python train.py --model="sound classifier" --dataset="synthesized solo parts of chorales (CocoChorales)" --train_examples=39062 --time_shift_ms=50 --n_mels=64 --hop_length=160 --input="log_mel" --spec_augment=false --win_length=400 --targets=["instrument"] --num_classes=13 --arch="tdnn" --norm="batchnorm" --hidden_act="relu" --depths=[18] --kernel_size=5 --stem="single" --widths=[384] --mixing="cutmix" --loss="cross_entropy" --init="lecun_normal" --optimizer="soap" --beta2=0.99 --learning_rate=0.0028 --beta1=0.95 --shampoo_beta=0.99 --eps=1e-08 --precondition_frequency=32 --max_precond_dim=512 --merge_dims=false --one_sided=false --adamw_lr_other_params=0.0019 --max_grad_norm=0.5 --gradient_noise=0.3 --max_steps=15400 --batch_size=64 --epochs=25.2 --lr_schedule="cosine" --final_lr_fraction=0.05 --warmup_steps=770 --weight_decay=0.09 --adamw_weight_decay_other_params=0
Rows from block 6 of a small sound classifier, named by matrix and row number. Each number is 500 + 40 x the weight over its row's rms, rounded and kept within 0 to 999. All counts start at 0. Numbers have three digits each. After the name is the row's rms in percent of the matrix's.
After each channel's rows are labels from the 100 clips, of 14976, where the channel reaches its highest value: "peak on" is the class under the peak; "loudest" is the band of the loudest frequency at the time of the peak. Only what is clearly more common there than usual is listed. The data: synthesized solo parts of chorales (CocoChorales).
# conv: width-5 conv (model.blocks.6.conv.weight, 384x384x5, each kernel summed), inputs 192-383

conv.249 102:518488496480509493457526478452445495515508502442383472506501481570450438538477479531493528564549535454463446485524528520528555546497547530503521548511559490448495488508485528512499595454435527566505505458515465488480480455441491504505548473488500455512569462505431430561498542540428401519533463516508480565506410531551536508486491412500498540472482458459465464630476535452510493486543474525494526493527497508454539506465499494475494510503523465475454465607448499496492519599589508546521494497565548412464462512481455520504508525476502492498528477567537569479489455540503497460
peak on: G5
loudest: 1000 to 2000 Hz

conv.321 102:463490472457529501474540447485523497535529505489453479563504564460518468542461434479516516507448453549529437537494562454486470415501503538584486486540518459521477492494495513552465522558462453518503493420510574543505524499599548544548540511563503529531552441456497486498563429548508482518480523583565518480436552497514598487544540562538419531502433452543530509538431498497501490538484509530565486487533541592457472482461478481483482473458465476452485464465475519513489515496547487453508524487568574452492471519511420472503434473468512503473468519502493471437517379486482496486
peak on: A#4
loudest: 1000 to 2000 Hz

conv.307 104:509526498468506482488429452470426487467504487464538452474518489448499493498548488572458490504556480543511462533526418539537513489522508489515515505479429536434538524469509516528499569449454532494591434457430479481601494488458492404499541562410520503477478483531551498462468475410456551485496463435422479451541514595525422448488537448531530516506496523489476496494474443444518441426511483468480529515540442476487475488498471497503490523565465485523480461543564500562463494548503502534461473547516423460558457471521509563445527503514489482483512468455422542478385474439470513519
peak on: D#4
loudest: 250 to 500 Hz

conv.326 103:423416458449536460465456486521523506532514408525509535446470507506462529474440458499500477476423581526485487451484507467557457505581492446492550449496448521539498399513506521529525454467543513482534577500528498497510561575522556514518475552544491530430567497520582495523445526497528457483515502491516527495540480521481530501500473516432532478499441507460508487537493428512453481507523545549492510549516435466509549470559452530475562516466498488468427510495488506442492521456452473519523505504525445520552431503502460533495496518520496464510492512526550480488500543565536471532
peak on: D#4
loudest: 250 to 500 Hz

conv.152 100:525503453508503406448519463477497487396497438479518530503416551480530491518506579492506455480495525469619471574543515547466482484486491448474571516471534456471496487459510561462545441465467484527466592530494457528513580487538434556560509569452540533480510478422495465525468498572553448498496453510516524478454522495523544517545509504537507496538584468520494535517494445449498623477484513597484515478569538593476471496475479481466526517581475443473415516504539456529493497469501513513477492501485485444499489511512513537551390533523537511436512487496531567500546454499521501528
peak on: E5
loudest: 500 to 1000 Hz; 1000 to 2000 Hz

conv.192 095:438440467489538484566456504438556459600459449486501582437443448412510515521498510525555463471483544505469478478452535491508579518548542499568501455520426549495483434440568465551460464451530467527525458561523523466399520460531469404527589528475451533516431525501534562528492511530578529529474526572530493488493454468481465531522452534505514490559464484475444458520532478434468470510463518474542555491502492476455477477479549532490522468561529488471548508464516479565491502514549552417461420537495535474521588559526551485469483524505593482446491517474585523471483531428461493460
peak on: G5
loudest: 500 to 1000 Hz

conv.223 101:617584550504515535543538523515535489508485519469488508489550455535546460529534553494566433485470632463498501505441467561522514510478513557414471547534494554495544473535500487505531518453546516488457435486489431520459472559481532515518482495493509542505576515491437529513414481561526481500477554409482535512529542526457407529558469491458452491477471453567452486500503564454443532458594435548456506451459482546464475434460509498508553576506487501486488437480437506512477481516541551489514432483465504517505465525494460520498486517512515588504517448561453494542480545502562490473
peak on: A4; A#4
loudest: 1000 to 2000 Hz

conv.132 098:578540517508531489505523546500516532470422466434493546492480502489400497469454453462524494440415409494539513466502502544467469486476545535456518526488420479455491457471496521581459486446514505617423524498487454463498440541513424498498403457504469519531490557524475578593502482446510461558544521464516496494450473509487552529496512487506491504457573461508492504494520495516500497540483439402506518515530486645489473514428538418548498536544500459535450515489466414528447471532518453477574508516568538469536397508540487547450539464493480427509510488514528537485480448552490486505
peak on: D#4
loudest: 250 to 500 Hz

conv.302 103:523507530624582466469507533539499468488488479489488594468535460536455483472470507468453470503490504558509464475506486468415474454471525521488483483516505476543478585470473469538509493513523522510575479451512534446478476486519439520434472541544469538479465451481482511522551496561559480528515477518523494514476515487513481583523512512546519504516554457484440603448403513474600507480487469564503465534483502508441446488426485533438456589529407462472585560510517478468484485483442494539446528527498591553503526485490483550508505471531493528495497476521506497417438407525435506512
peak on: A5
loudest: 500 to 1000 Hz

conv.167 106:501476557459473491551465457581483534440531493535511416467478525555513567536526547482469505512478558524569412635550435576452448486524463416446428564463489492524500420457440501539551516491507485498465513484527468475448543495559457473487485536506567529491484497502525486493532483561490489491456510496401544547475583502477558490486578486509461493552502460490556551486505536554464575500465458551526565495581601488500505456505493526515464528483514481523503566572545550478497508504488447479477474459472478511514492563437492529433548482429458432490506473471481507438428435482508506521
peak on: A#4
loudest: 1000 to 2000 Hz

conv.81 096:476513500470557507494462451504445448429526485505525519514588426496415487577495462566485502578571469481495562501485535501551499584437501531533530584459567505550426488476506534541479527485551523615561414527475469477475539526485449501483527494502523458462519528511458490499483530538492507490550526538565465591457504498474506515445495442466518545479492520530512470533477532471455485518559526487502499481445512528523502470453525514518529478467534491470490470516462493552509543522519531568574509508475522523505486452506515510519432418519502442540415539517483541500493478502493493477
peak on: A#4
loudest: 1000 to 2000 Hz

conv.353 100:506388543460495441399531489496427488524515400493526454426527548494501502488510503499420526438439509550533472523505503496498507525483546510434496480532448444577479511527519477412534453497524462511541491523471448513474529466533471541540598519548486501511525452526478539521535500409513572485511516502520571474461500474537442545456485489504465479506491553526479561591499501496519504551492477551529551471523552447485492543406506527477533532524502476524512482469439437428494539526434535496459511518472542506467525582483445488532480512457520488522465586462507531504545533467528559506
peak on: E5
loudest: 500 to 1000 Hz; 1000 to 2000 Hz

conv.209 098:431420552485531529441489539548580485597464463485445529512477517449487472482492482472487445472445510535522515554578558530472547500566434545445511493465477477529527468514543544498510476525477477507514455515442490510597481498511458555419484557455490507516474530519498482508584468484495522421504455463467451518494485505538525547465517485400511523498478530493507496501509479548532535449445491528442452477496523514536475436494527491505576467531485507466528529474542487500491520484485483524482462533497450457448433570469536499559463460477508466567469537510457567516535492441451502461
peak on: E5
loudest: 500 to 1000 Hz; 1000 to 2000 Hz

conv.162 099:528453467473491440515510565507513419531477488510465531476518518510516490471493472475463465493549567403582535493525496594609504510535492527517532538571487406481508521457491487549517476487538550457497546552475522457487540483417537523466544550456609458443579534579439473527439441498577482540434411520456507501534497470476448566486556454485587531497559447500562437563442470459525507479476481510523510463552479538470530473492533489427456559535521469512485448547438559498472497509477527468549497493590479449528483489464429488497530422445468514382458531515455544479491445571494470470
peak on: E5
loudest: 500 to 1000 Hz

conv.69 099:543465554501556487536518471491499521502505528495494560494483432470513518558479548540480499489516472499441547509492471494509477506471482462462490491503449512538497563514472518433504488466503536452465451496439528486518518435560469555421501473502587416510548458506509529453474460484496478532528460479476464551530538456473506480582531577584503528507551467470468544469533527442505454483459482499535497522590429441478616503508477559526412492496456437491501525536523513553500502459505523514511494500490419526499539499532536494507441477449419507499456547544499581428470461436452453422
peak on: D#4
loudest: 250 to 500 Hz

conv.119 099:503424479538559505428515528497551451488438493487499485426543550541470523474464532479522465525494394504453472474510468460514456489611462501498508476421522505499527511562469460518410494540502478536499552550518421497540511531450409496450436547488472478512543577550518509543519505481490486482514497442518509512498492556561582524461512511442371511491544477510485547528530493473494511552489504491475529493527505520533454566505470539519527548475511517493504484478558459481502527498515467427552472525504532495442514491466489470537548502506484494451486562484515517543555449483502497453
peak on: D#4; D4
loudest: 250 to 500 Hz

conv.267 102:488483480530533533608501542456518611511478550451459459578472494479451483509477531517460548531470564487520477518571518492472468477567463460580511506508505538511477534444543490521502481519503549501426504586487468523543463503444400424477504468488493474573490467505473517496517520518554414481523525566494566456484512481532543585529447443484536529461565519571522503501527481485451518455455570389515488500556538501527517491516490448463576420571485550508458496462466528518516497508465512513440512465512553486552448506502585474487462498493523524528518524523480485501478552478485562535
peak on: D5
loudest: 500 to 1000 Hz

conv.254 098:490454535494452470494476532516468524433488476514459427496538474514597475463473519516472442464465529464455485492462489470448529529477446556513495505471486604525508501516515522522526525541375572549421472514529476501498515509478509498495514470510591552440487500466487521502531567496495506472541494511583544519435450470533499524513530463487517478509576477530497510484600436479365576473486563462461505552523514508533498514610520480525517506425521512451468469494467528468576493582567479455479477499490514547427510443471526485533432497458435515529475457482586572503501483482454496568
peak on: F4
loudest: 250 to 500 Hz

conv.48 096:474461472495496468499510500458522469492516486458539479533530470502505586501642531498434483520515478443469500463498562496484479533543424463457511531540490515546450582514548548556476619564511526522556493485493486427550462463593445423465412575448424476489501544372563505517532482551528479514481485490493549439517459482564461509462483465469512482473592484589464495600503442518483555468470533509471544488486498570442505497469514520544498485461542557523435523517576492491524554504527492545501573477482513513495496534597510461440497441553521543520500502419522552499515500508437574449
peak on: E5
loudest: 1000 to 2000 Hz

conv.29 095:412469571454474527505475438525544489484560491518517498434524536493538477555475529472468611467480511548499470587486494502429501528571422527443470496539531457482503534560443511550490464479439550509463533438449524516484518507526487490552467472546503534550538477542509424506479466585514500465476534533490477503496502502572480478561466493524469446476508460579559488503475507511537533426507491508507496456570482498521517510559472429504514527450559448534533544452495540484508530545421532515528490552470519454466486554454510590519538551537495526505532507544439551541488531505478522496
peak on: F4
loudest: 1000 to 2000 Hz

conv.233 098:469542512493598529429510478493497521390566479474430512517464538515521529415494478502535474543457499588535565506467502582404487521460563490541472438425429514543448481514499561561472506445399510477527579561479515507501492560544488545516456480480516496540512489468533485499503428458490491493490462547528471529559501524565458448464449501485436509485439501513507456461471509517485494520553476505508434496503431484454451561450507481446507524472454446512500484451559494525466505434482533558543522531555536540581493509510427469413565482520451436497524523447507559511477482438497539469
peak on: A#4; A4
loudest: 1000 to 2000 Hz

conv.295 094:502512467470483560512500456526480482477447446545542504520496428506482540493463559497499535487469515533506448496471448557476501468521446483521445456503432427525535550436541516538462577486528504513503504416449431482457511527461469533485531495498501533466447594541529504551497551487478517523446459493525463415513516523492579487538544479514493491509512473511501573471617550547482490459442546488479537564502496569517549550498468515482460440496460445533512446494521505457541456505474439471435532510512483465494519510486503423502461465497539494531435485627502473439521492494433574502
peak on: A#4
loudest: 1000 to 2000 Hz

conv.315 093:517450517528507525447485450510499484472450577499472487430564447517537434508501501500488486555467525555510483556533504432436488440520537491510480560522501507507516469555534580551550454482495538486475510488479445432484468460442536483556461527582461493490477492503477511470521489510522532592545477462432428410468521476491440458491596507532503566518487452590519550569479480491500512436524553438512467536412517463468522506468545500489532463451462578520527466539444476481524500536563496552480524509414533443515464467431515466531525502510496458487468495456552501514442491493483531521
peak on: D5
loudest: 1000 to 2000 Hz