Rows from block 6 of a small sound classifier, named by matrix and row number. Each number is 500 + 25 x the weight over its row's rms, rounded and kept within 0 to 999. All counts start at 0. Numbers have three digits each.
After each channel's rows are labels from the 100 clips, of 14976, where the channel reaches its highest value: "lies over" is the class under the peak. Only what is clearly more common there than usual is listed. The data: synthesized solo parts of chorales (CocoChorales).
# conv: width-5 conv (model.blocks.6.conv.weight, 384x384x5, each kernel summed), inputs 0-191

conv.49:479534543476504453501468535506524464519485503518471512486487515525491489498507495476507534523522513477502536482481528464472484449512501453534498510503458540483514563514507499478480447504449495499471424474534485526525481475492527520488512531521506513496459512528456471487467490503507485532454503448471477477500506497499515448474516518505527538453497518493531521524519515517486488483469494506545470479511493512548514482504544499468487505527498477494537524548517522518478479490465473493518497511474505480507487446575544469524521511462471469498475542489508513480497533459500481505
lies over: C5

conv.233:563513501503487516531495468528488511497500477509528479464484505510508512513495474518487507518526494519496533455488533453516524527504482562526482490478532495484479518525470460523481527494544506516505486474542473526511471566510471516470501507530497468471485493523494523539486494461466508505504554530472502507542472496507528505506494550509494497500503458467509476481481473471515511478568501495487484516482472525461507531501508503549513475488456552484524521518523521541492495499472485535504513506489477527530506519490485515534526427513479513490505527539504523516511509531484469493
lies over: A#4; A4

conv.207:479504460532521507516537515448511479526499516482509499486476507507496470509501488458490516511480444482518469484499459496574499474517508538548481479526483462513526536505447491502480483485487487521520493475479499515519511511468501512470522500523527467470471479513532474466506518522516535488495509513487510543490456478486494508531458551444529582502509476541525517489475479473509500500519516486478483470494448479522496494527493523560453557543544496557501480486477470529481511494450492521501464533523544509490518505489496469528504466504525457523476500514499471505481467480521523492
lies over: A#4

conv.349:524481563492487480494512449499531475450477487489449520515490559500528491460410520545517504470507500523501496489492496480471466519503484541537460482478498510537495487497518503491530471544471479499490467519477512428503508497490541462479489472497526507513484478512497461460496468528505485499502498438501519510487504493464513509465508473465520479493552520519486455510490505469470545497480487489521494518533494505498500549497548508480533503488458468471518504501482573487500478504469483472506515527499546496525497501462524438535499522484485497490497523456515538547497475518490493506
lies over: G#3

conv.251:510503506521472526473520464524494479455456472514476465493463516427446488519520486471530498519507514514478503525512524490515498501503517522511498547514492480498519491530526512536497464453495527469546483511506526484522517521525500513547520500505516507521511509477493463500512489498444509475512476490494466500513511504531512518487482476457534504493492506474509561515480462513488473488478532534520451529500505496500500467483506456513523463475510557519475488498525532487492455493473503494526547521546513510503493447492507501525525501468494458483516499513505504480485511481499503508
lies over: silence

conv.301:527532505491510531478459493511514457488491485491530571488503481479509496560480525504501531482515486517490497499479549515488470493445427513495522482509534500487503534511473517491484448539479545542478542473547462508524520520502504510535452511452494487504479471501499477483473453516551508466480515531553509489481494519517492488542522507486474537484490503473510492512503492466481479483498492504557497489551472517519448495449510477453453541461481495470524503479504489490506504512515452516561502512449501515513502517504508500490482516483523457531531480485513514458496498526486492536
lies over: E3

conv.342:517508518490492516504484500534496491510481476514485517530531478531492484518483480491516504505479517499504497452496457528471499474519545529464550520479513474503498489478475522506506523495493470516524541500440469518486470505431465533497465493470528478485513523505498506552507508522529479525498444462518471482512496512536540520497514511483514497483513501479427478499520492495499471477502509498514518470514536518520461473499548455523512515507478523520546521505506513483482492479502505537457456484556502493483483503479461482499505456528495516506517543471525502522447510461538508496
lies over: silence

conv.210:465504511480520554488529496503505483455473491526510459524482493486505523476503511464468504469528451517534474527504495474523501574529489489506499517483507496465513502525526551510472516508516455524518512495471534499519519510478516495489497491512533508507489475499477504478498455476508506515477470502489532550507512542482511496474491467508521446510499511504519527489504492483485514527453494492523497508463494510465515500541492497528499540500517473526501491469479464492508490543495469520528502543477518455475483494467489521558522469518527483483485517512512477481488504513517515550
lies over: G#3

conv.368:485533496529488503518467536509546442451467513512513514496546515459476519529490483508472510494500523482504469476553486461505506529480487502473480490517460562528486548437504493470531499504505497495499524507488541537496559522494525493515503463505498471501512525503520507490485567525477490474466422463501535458453464517494504466487560501505477471494482500501473462520454492503512531501491485518480525514438497520494519519533513481486484485493469457522477486543475473506506491490515483506468527451467478511491491482529484491525497504504514522511510488486474499499518520505457495497
lies over: E5

conv.352:472477513479482492530508479505518480504527521500502483511554471460510481514472500485529484563520511512566527519498496518490524492518528485511519521539442485520505463531494487492462501491533551525495526519527468489474506506532452482482507480486511521512515541511502490475491516506490510510532468534457528549507470478449496512537496531487515508510489422475516497513527539505471507521496494474501520481535529534496487542491528461508450487449481512488519502487519472485482511482471486537475573485487509510503507538511513505509509455529487500526480518473533526489512530520484478489
lies over: A#4

conv.167:495510487530467504467480508506508515516458524489476504493492546533490486526489479455515485508514517521506492499458504465499536466559516476506509502508495492516513493507507515510440469465505548504506494548462514457483489543505456505510514524540496553493503536464465540525470537515512451503499533466469523514476515495503491468458492479499486499514493530514479511516511498529506482510488493524478444471471506507476487483466499494498522488489513484514503468491522538512484485503458540485471463487467469468509468558508539494508507532524485497550531510530505498486490485494493556485
lies over: A#4

conv.366:485477497529495529480483507506519512472524489519509559522485471513539509507492491515523484514475487484485518460463492518493463471514462479472432507474490498491526512498522512491506515492526488522489498496514504480471485466423492464499535526511540483479520466524503490499505473466536523499498470450497496506491573540490495525486483490485551521496497506482462522482476523455492498528511532485479456458515527478459516465524504495513498466508500482515480497498479492460564518476474475532508470506485477480516483541499527478520499521497502522506480517540500503484507505444508497480
lies over: silence

conv.216:487493501509483512518509484521479491521548486483508527461512491533508498470501479487506531522502495463482526505494490527526508527515463526526431484504519495493456488508500487485509501555485525526478530484509547475468486481510537496473532521491503514497511504465544547500482491521560475533541474512485530460502457530523499480503499501550517505529498499502513522470484493525471483487499474523428493554494487509494481489518484527489492489513484559499529459471535495518476481521470489523489496517495460498538450510513522447527508531471457460478509472503546498447493496468474492491
lies over: silence

conv.183:511491480499475508486494477533546506521506467474472453477497446507525540478470543492469465503470525479540533501465521466532448483515496525483487486509522511511532491510514483550512494449501524511512520518524507513457489453510505517505471506487472515507515514462492495512480475493480481479529484509501478501534494499481484509507484510497481426546494450502478500514496479492547485523536487514490505487483505564469502530447502471515495519509528505509485504552511482560484486554485497489515512540517480487499462525513473516527455478472523483501522523496489551560533490497507524497
lies over: E5

conv.116:471530549507493522514488458482459571515476491491493514540473512473481512506491492509520491521532501551533507500493533465475481447499452511518494473530488499545501528525457513496527485500506480505521490518532495538535524492467490545491539513504555497504451482501479560537484542507527530504542542467515508526502470487477503502518534499503504488491474479515515489501520506490494501493514460511497500485521505490463506504463507478472499498542519481480501530493488439516524475460477509518509483481509492499487486504477509491503523538506513484444477488487480519505527501491511467486
lies over: E3

conv.152:540532534510447465484494463488513524531499530488486473502508508514471488426475481487447502493465523492542459478498487472503470538514480490478500494548485513461495525504494525515512485532534450532509512471510497570524496508533480532506480503518493507500482522510503502479539525512522509511509469501503503485508522535519490485556494534479477522487499498496513497478485483501505493503477457522480489541490517487515504506514541513473515491505495514466489537563515500531460516465469509466498495488476484494549489475475430455501519498497499468480492481547494482493493548519442475507
lies over: E5

conv.170:495549511495449507518459485515518508543476468491493481486489491497515534504476472489506518518471469520488506475505466525518527519471457476517496484467497538462489506518485467489467482503476503509491487505519452457474474502482520491481460455497470503531505513484509483538505450482533545481530515507467482466489494533445530517491530501495495509541484521493465546478526490506479489523485469514551475530476522461538479503484471554520532507475470519513511467473515541495504496508576523506464540530535488528488487469467569485505465454520523501525511479518517488485527533549492529541
lies over: silence

conv.228:467472497463474531530512469466523552482454509463490519577504528490499483460460470478533533539491500480492478510488507471525496429506526487492485459560485508527511492504515499495527482516501482505496497532511445491503540509514481509492493467492497508503484503485477492486497508499538529505503495474482512513516460538484531436513450490483487526490509467501506513486487472480544502525510483510551491536479485525492527476513496490462505486519517482501484516509516479490511499549522504524505455514506464468497498478490479489485471514494510493501498524545502495535487494488519458516
lies over: E5

conv.190:498540506507551523502508420501521568481509495460523548532478538483499521506524479502479493521487473547503487519514492516491502474469473489430477515473464518505534460474483510478529551518508467495512532485486466486511525558481483448496479512511485506551477497515500538506511539498499519474515517539518542499487489512505486514492507507538479528501535531510536493526500506529493507532480503495511506490516522514519521504505522473509508517463526523440506523505501538469494530559525496505553515507463471499491548534515519544521530522513451501503542506475480522488485551442514505509
lies over: C5

conv.99:503504485532492498496516467507545476539496510474485543485504473443505501515501467539482510480514487534525524526524496470537516507521546495484495518511482520530495503529435525517482536524481519504544492451487496534488523535522466537505535498506440520529502566510466503508524485474503491539513516533524478522486488505508478483484479500439502513498534481531490506455478504497488486467505509544506489505456529483488486518493483517463496525500463519527522505526477486461505520504501528472507469492503494510483480537517463502464505529520492542482468485475485545449497518585433539457
lies over: A#4

conv.142:503479530540529499531518512495516556501496498522469480531513504463471486503498517486476472542495458500438537531512493473506502475470475510511524498467494475492524537488450462499497541521507489567497516495508471475469513462540497559479547534500512482541482510542460465453472502440487484478511452512504532469481469457496466515496527508474473519524526486531511467518504481512525530505504476479478476492542453509510480549514519496504519510484465498469503438505508493521506483488527516489489510492528469492462488484539506486516503511498524505491485526541499501493503482494545489463
lies over: C5

conv.4:511522504450521491503495482499518545528473529491459509507508482487482518492461540505453456558489530536473436489523465511506516505505512439503547504486563496489526502520511530474484494480497509505486481468515492469545509512503505490475484527469498460489480487486515480530482507528472455497496496482549493526461494465517495477466536516488500528532493460515497514514489489535507533453475494476507470522511513503463470494466488439500514454487508518472505459495462554519496489495461490494484502535492505459516531479485466512534459477466510508507505465484481465539473440497494511527
lies over: C5

conv.304:485443441498529505529481484505487443474495473535518489513476520507488497506493453480467503506532499489520529488531511522507517453471498491510494483524474455528479547564487493534505529504533462502475518542515519505475481477480565489494477501505504465434531500490482540519482529476485485512499524503490463481513498476497528523485463535511499476484531550494469498481503476455504493478492467511480488544525481516490521535488483492492512486521469513518555506505513456498494495487526531447497532488508525537509511480503497512491520517483497503520499478470512476493563501491478468501
lies over: C5

conv.122:537508501497494498474525497556477476522474492468499558523484520521487504514553540477489533495436491486486472543480436552485473491507553453515508512479497503492509519488491499520457478513529463492454525493486506523524477509457477569495482512494546520498506484511480532471503491516490456499484522476466520546526512506492497464508483494505520498507531493510524532499475483481457513540480547512545579468515484513519518440488485496475483577499489491478528526517440505483508507484505481552508511481493486505514523499484481490474477458516499503526481469524551474487473536481553479525
lies over: C#4

conv.235:459485504508502479490483527530501508471479519553524535491515511470487474450504528500464504512461443517516489496499508495525485528455496536532515514519508505528506507538509505533488494489498497534498534520564507460549495518490533546484522472538490518512492492426474482494521497491509512486510510519513479521500508515478525501488469477506494498496518502518524491472455557539538525522485453516452500542486469481512508487499493520519473473522514506496512433463529491525507458562528488479472494501502505491463507524523546513508517495498522453532527473525532494500504476468505484542
lies over: C#4; B3

conv.306:497489496438526474529521512474487531521539487481428571487537524501474498514553514508488528535537516462476453484498504529449522474515498515495498505487486489525523547483523514468538481515527523526481496487504528492526471470486452486508483495504455530498503516472510529521528443469485492508580466510526494545486523475525472505507480500492530478529463502485507515510509467509543521516479484455484481526526514524517472458522507527494494479495493498446558511525475498496510495498515506528464511508465500502524520478506464510511540471492476463441466481554495514514506536526563492522
lies over: G#3

conv.308:508559485526510504537458475483554499515520490480496515494513493492496514477490441492483479465447491512514534464542490537505502502500491553459518524492483458538489478465507495511498563499499519518483519482486485527481478489440460492488503525472573542546536530511526501443521544498469477433501531503473495486478531473497499484507527493502499476492545506543462485527502473498534471456481501488511511450556563519478495489489474539490541486500481482511458523490519497501461466496484482504521458534482518488463512501544490466478504520496518501482485513511514510508487516504512479513
lies over: silence

conv.238:519506484470478480558478527506485533470480517475516482477529510496536476497514475523474512498523507472511489494510525499491474522513501503467552482501504519459473502492473485511460544464534529493498472524495530492519512499503526505503532486481525464466478540476470523515487512492511491541482542511475490514507525496483510482513559509475487492534470513475529523532519489480500492490532471478521523525513540481526511499469496485497518513477502545513523504486492467475468506498491503465499490464501513489503498514520499508576530512500523530502542463527511459523490544418469523465
lies over: C5; D5

conv.147:487528503511516504494511483500514476496529497538510475505506519530504446474517490529512561481519529509507574489536462501472496499517466535539445498499507531494503522485518526535494518506517552508522536524477526534528551480488502505495497491441472471482505450451414499470471544515486472429488482510506500517517490471500543465517549506516539497509482512501505477502486497506488512455518511481491491500477499488523485487503476493504535525505485550495504522506480538503474472550453492543531506454479499500496533526468488517507470454540500497521509531491498493485490441524524495511
lies over: E5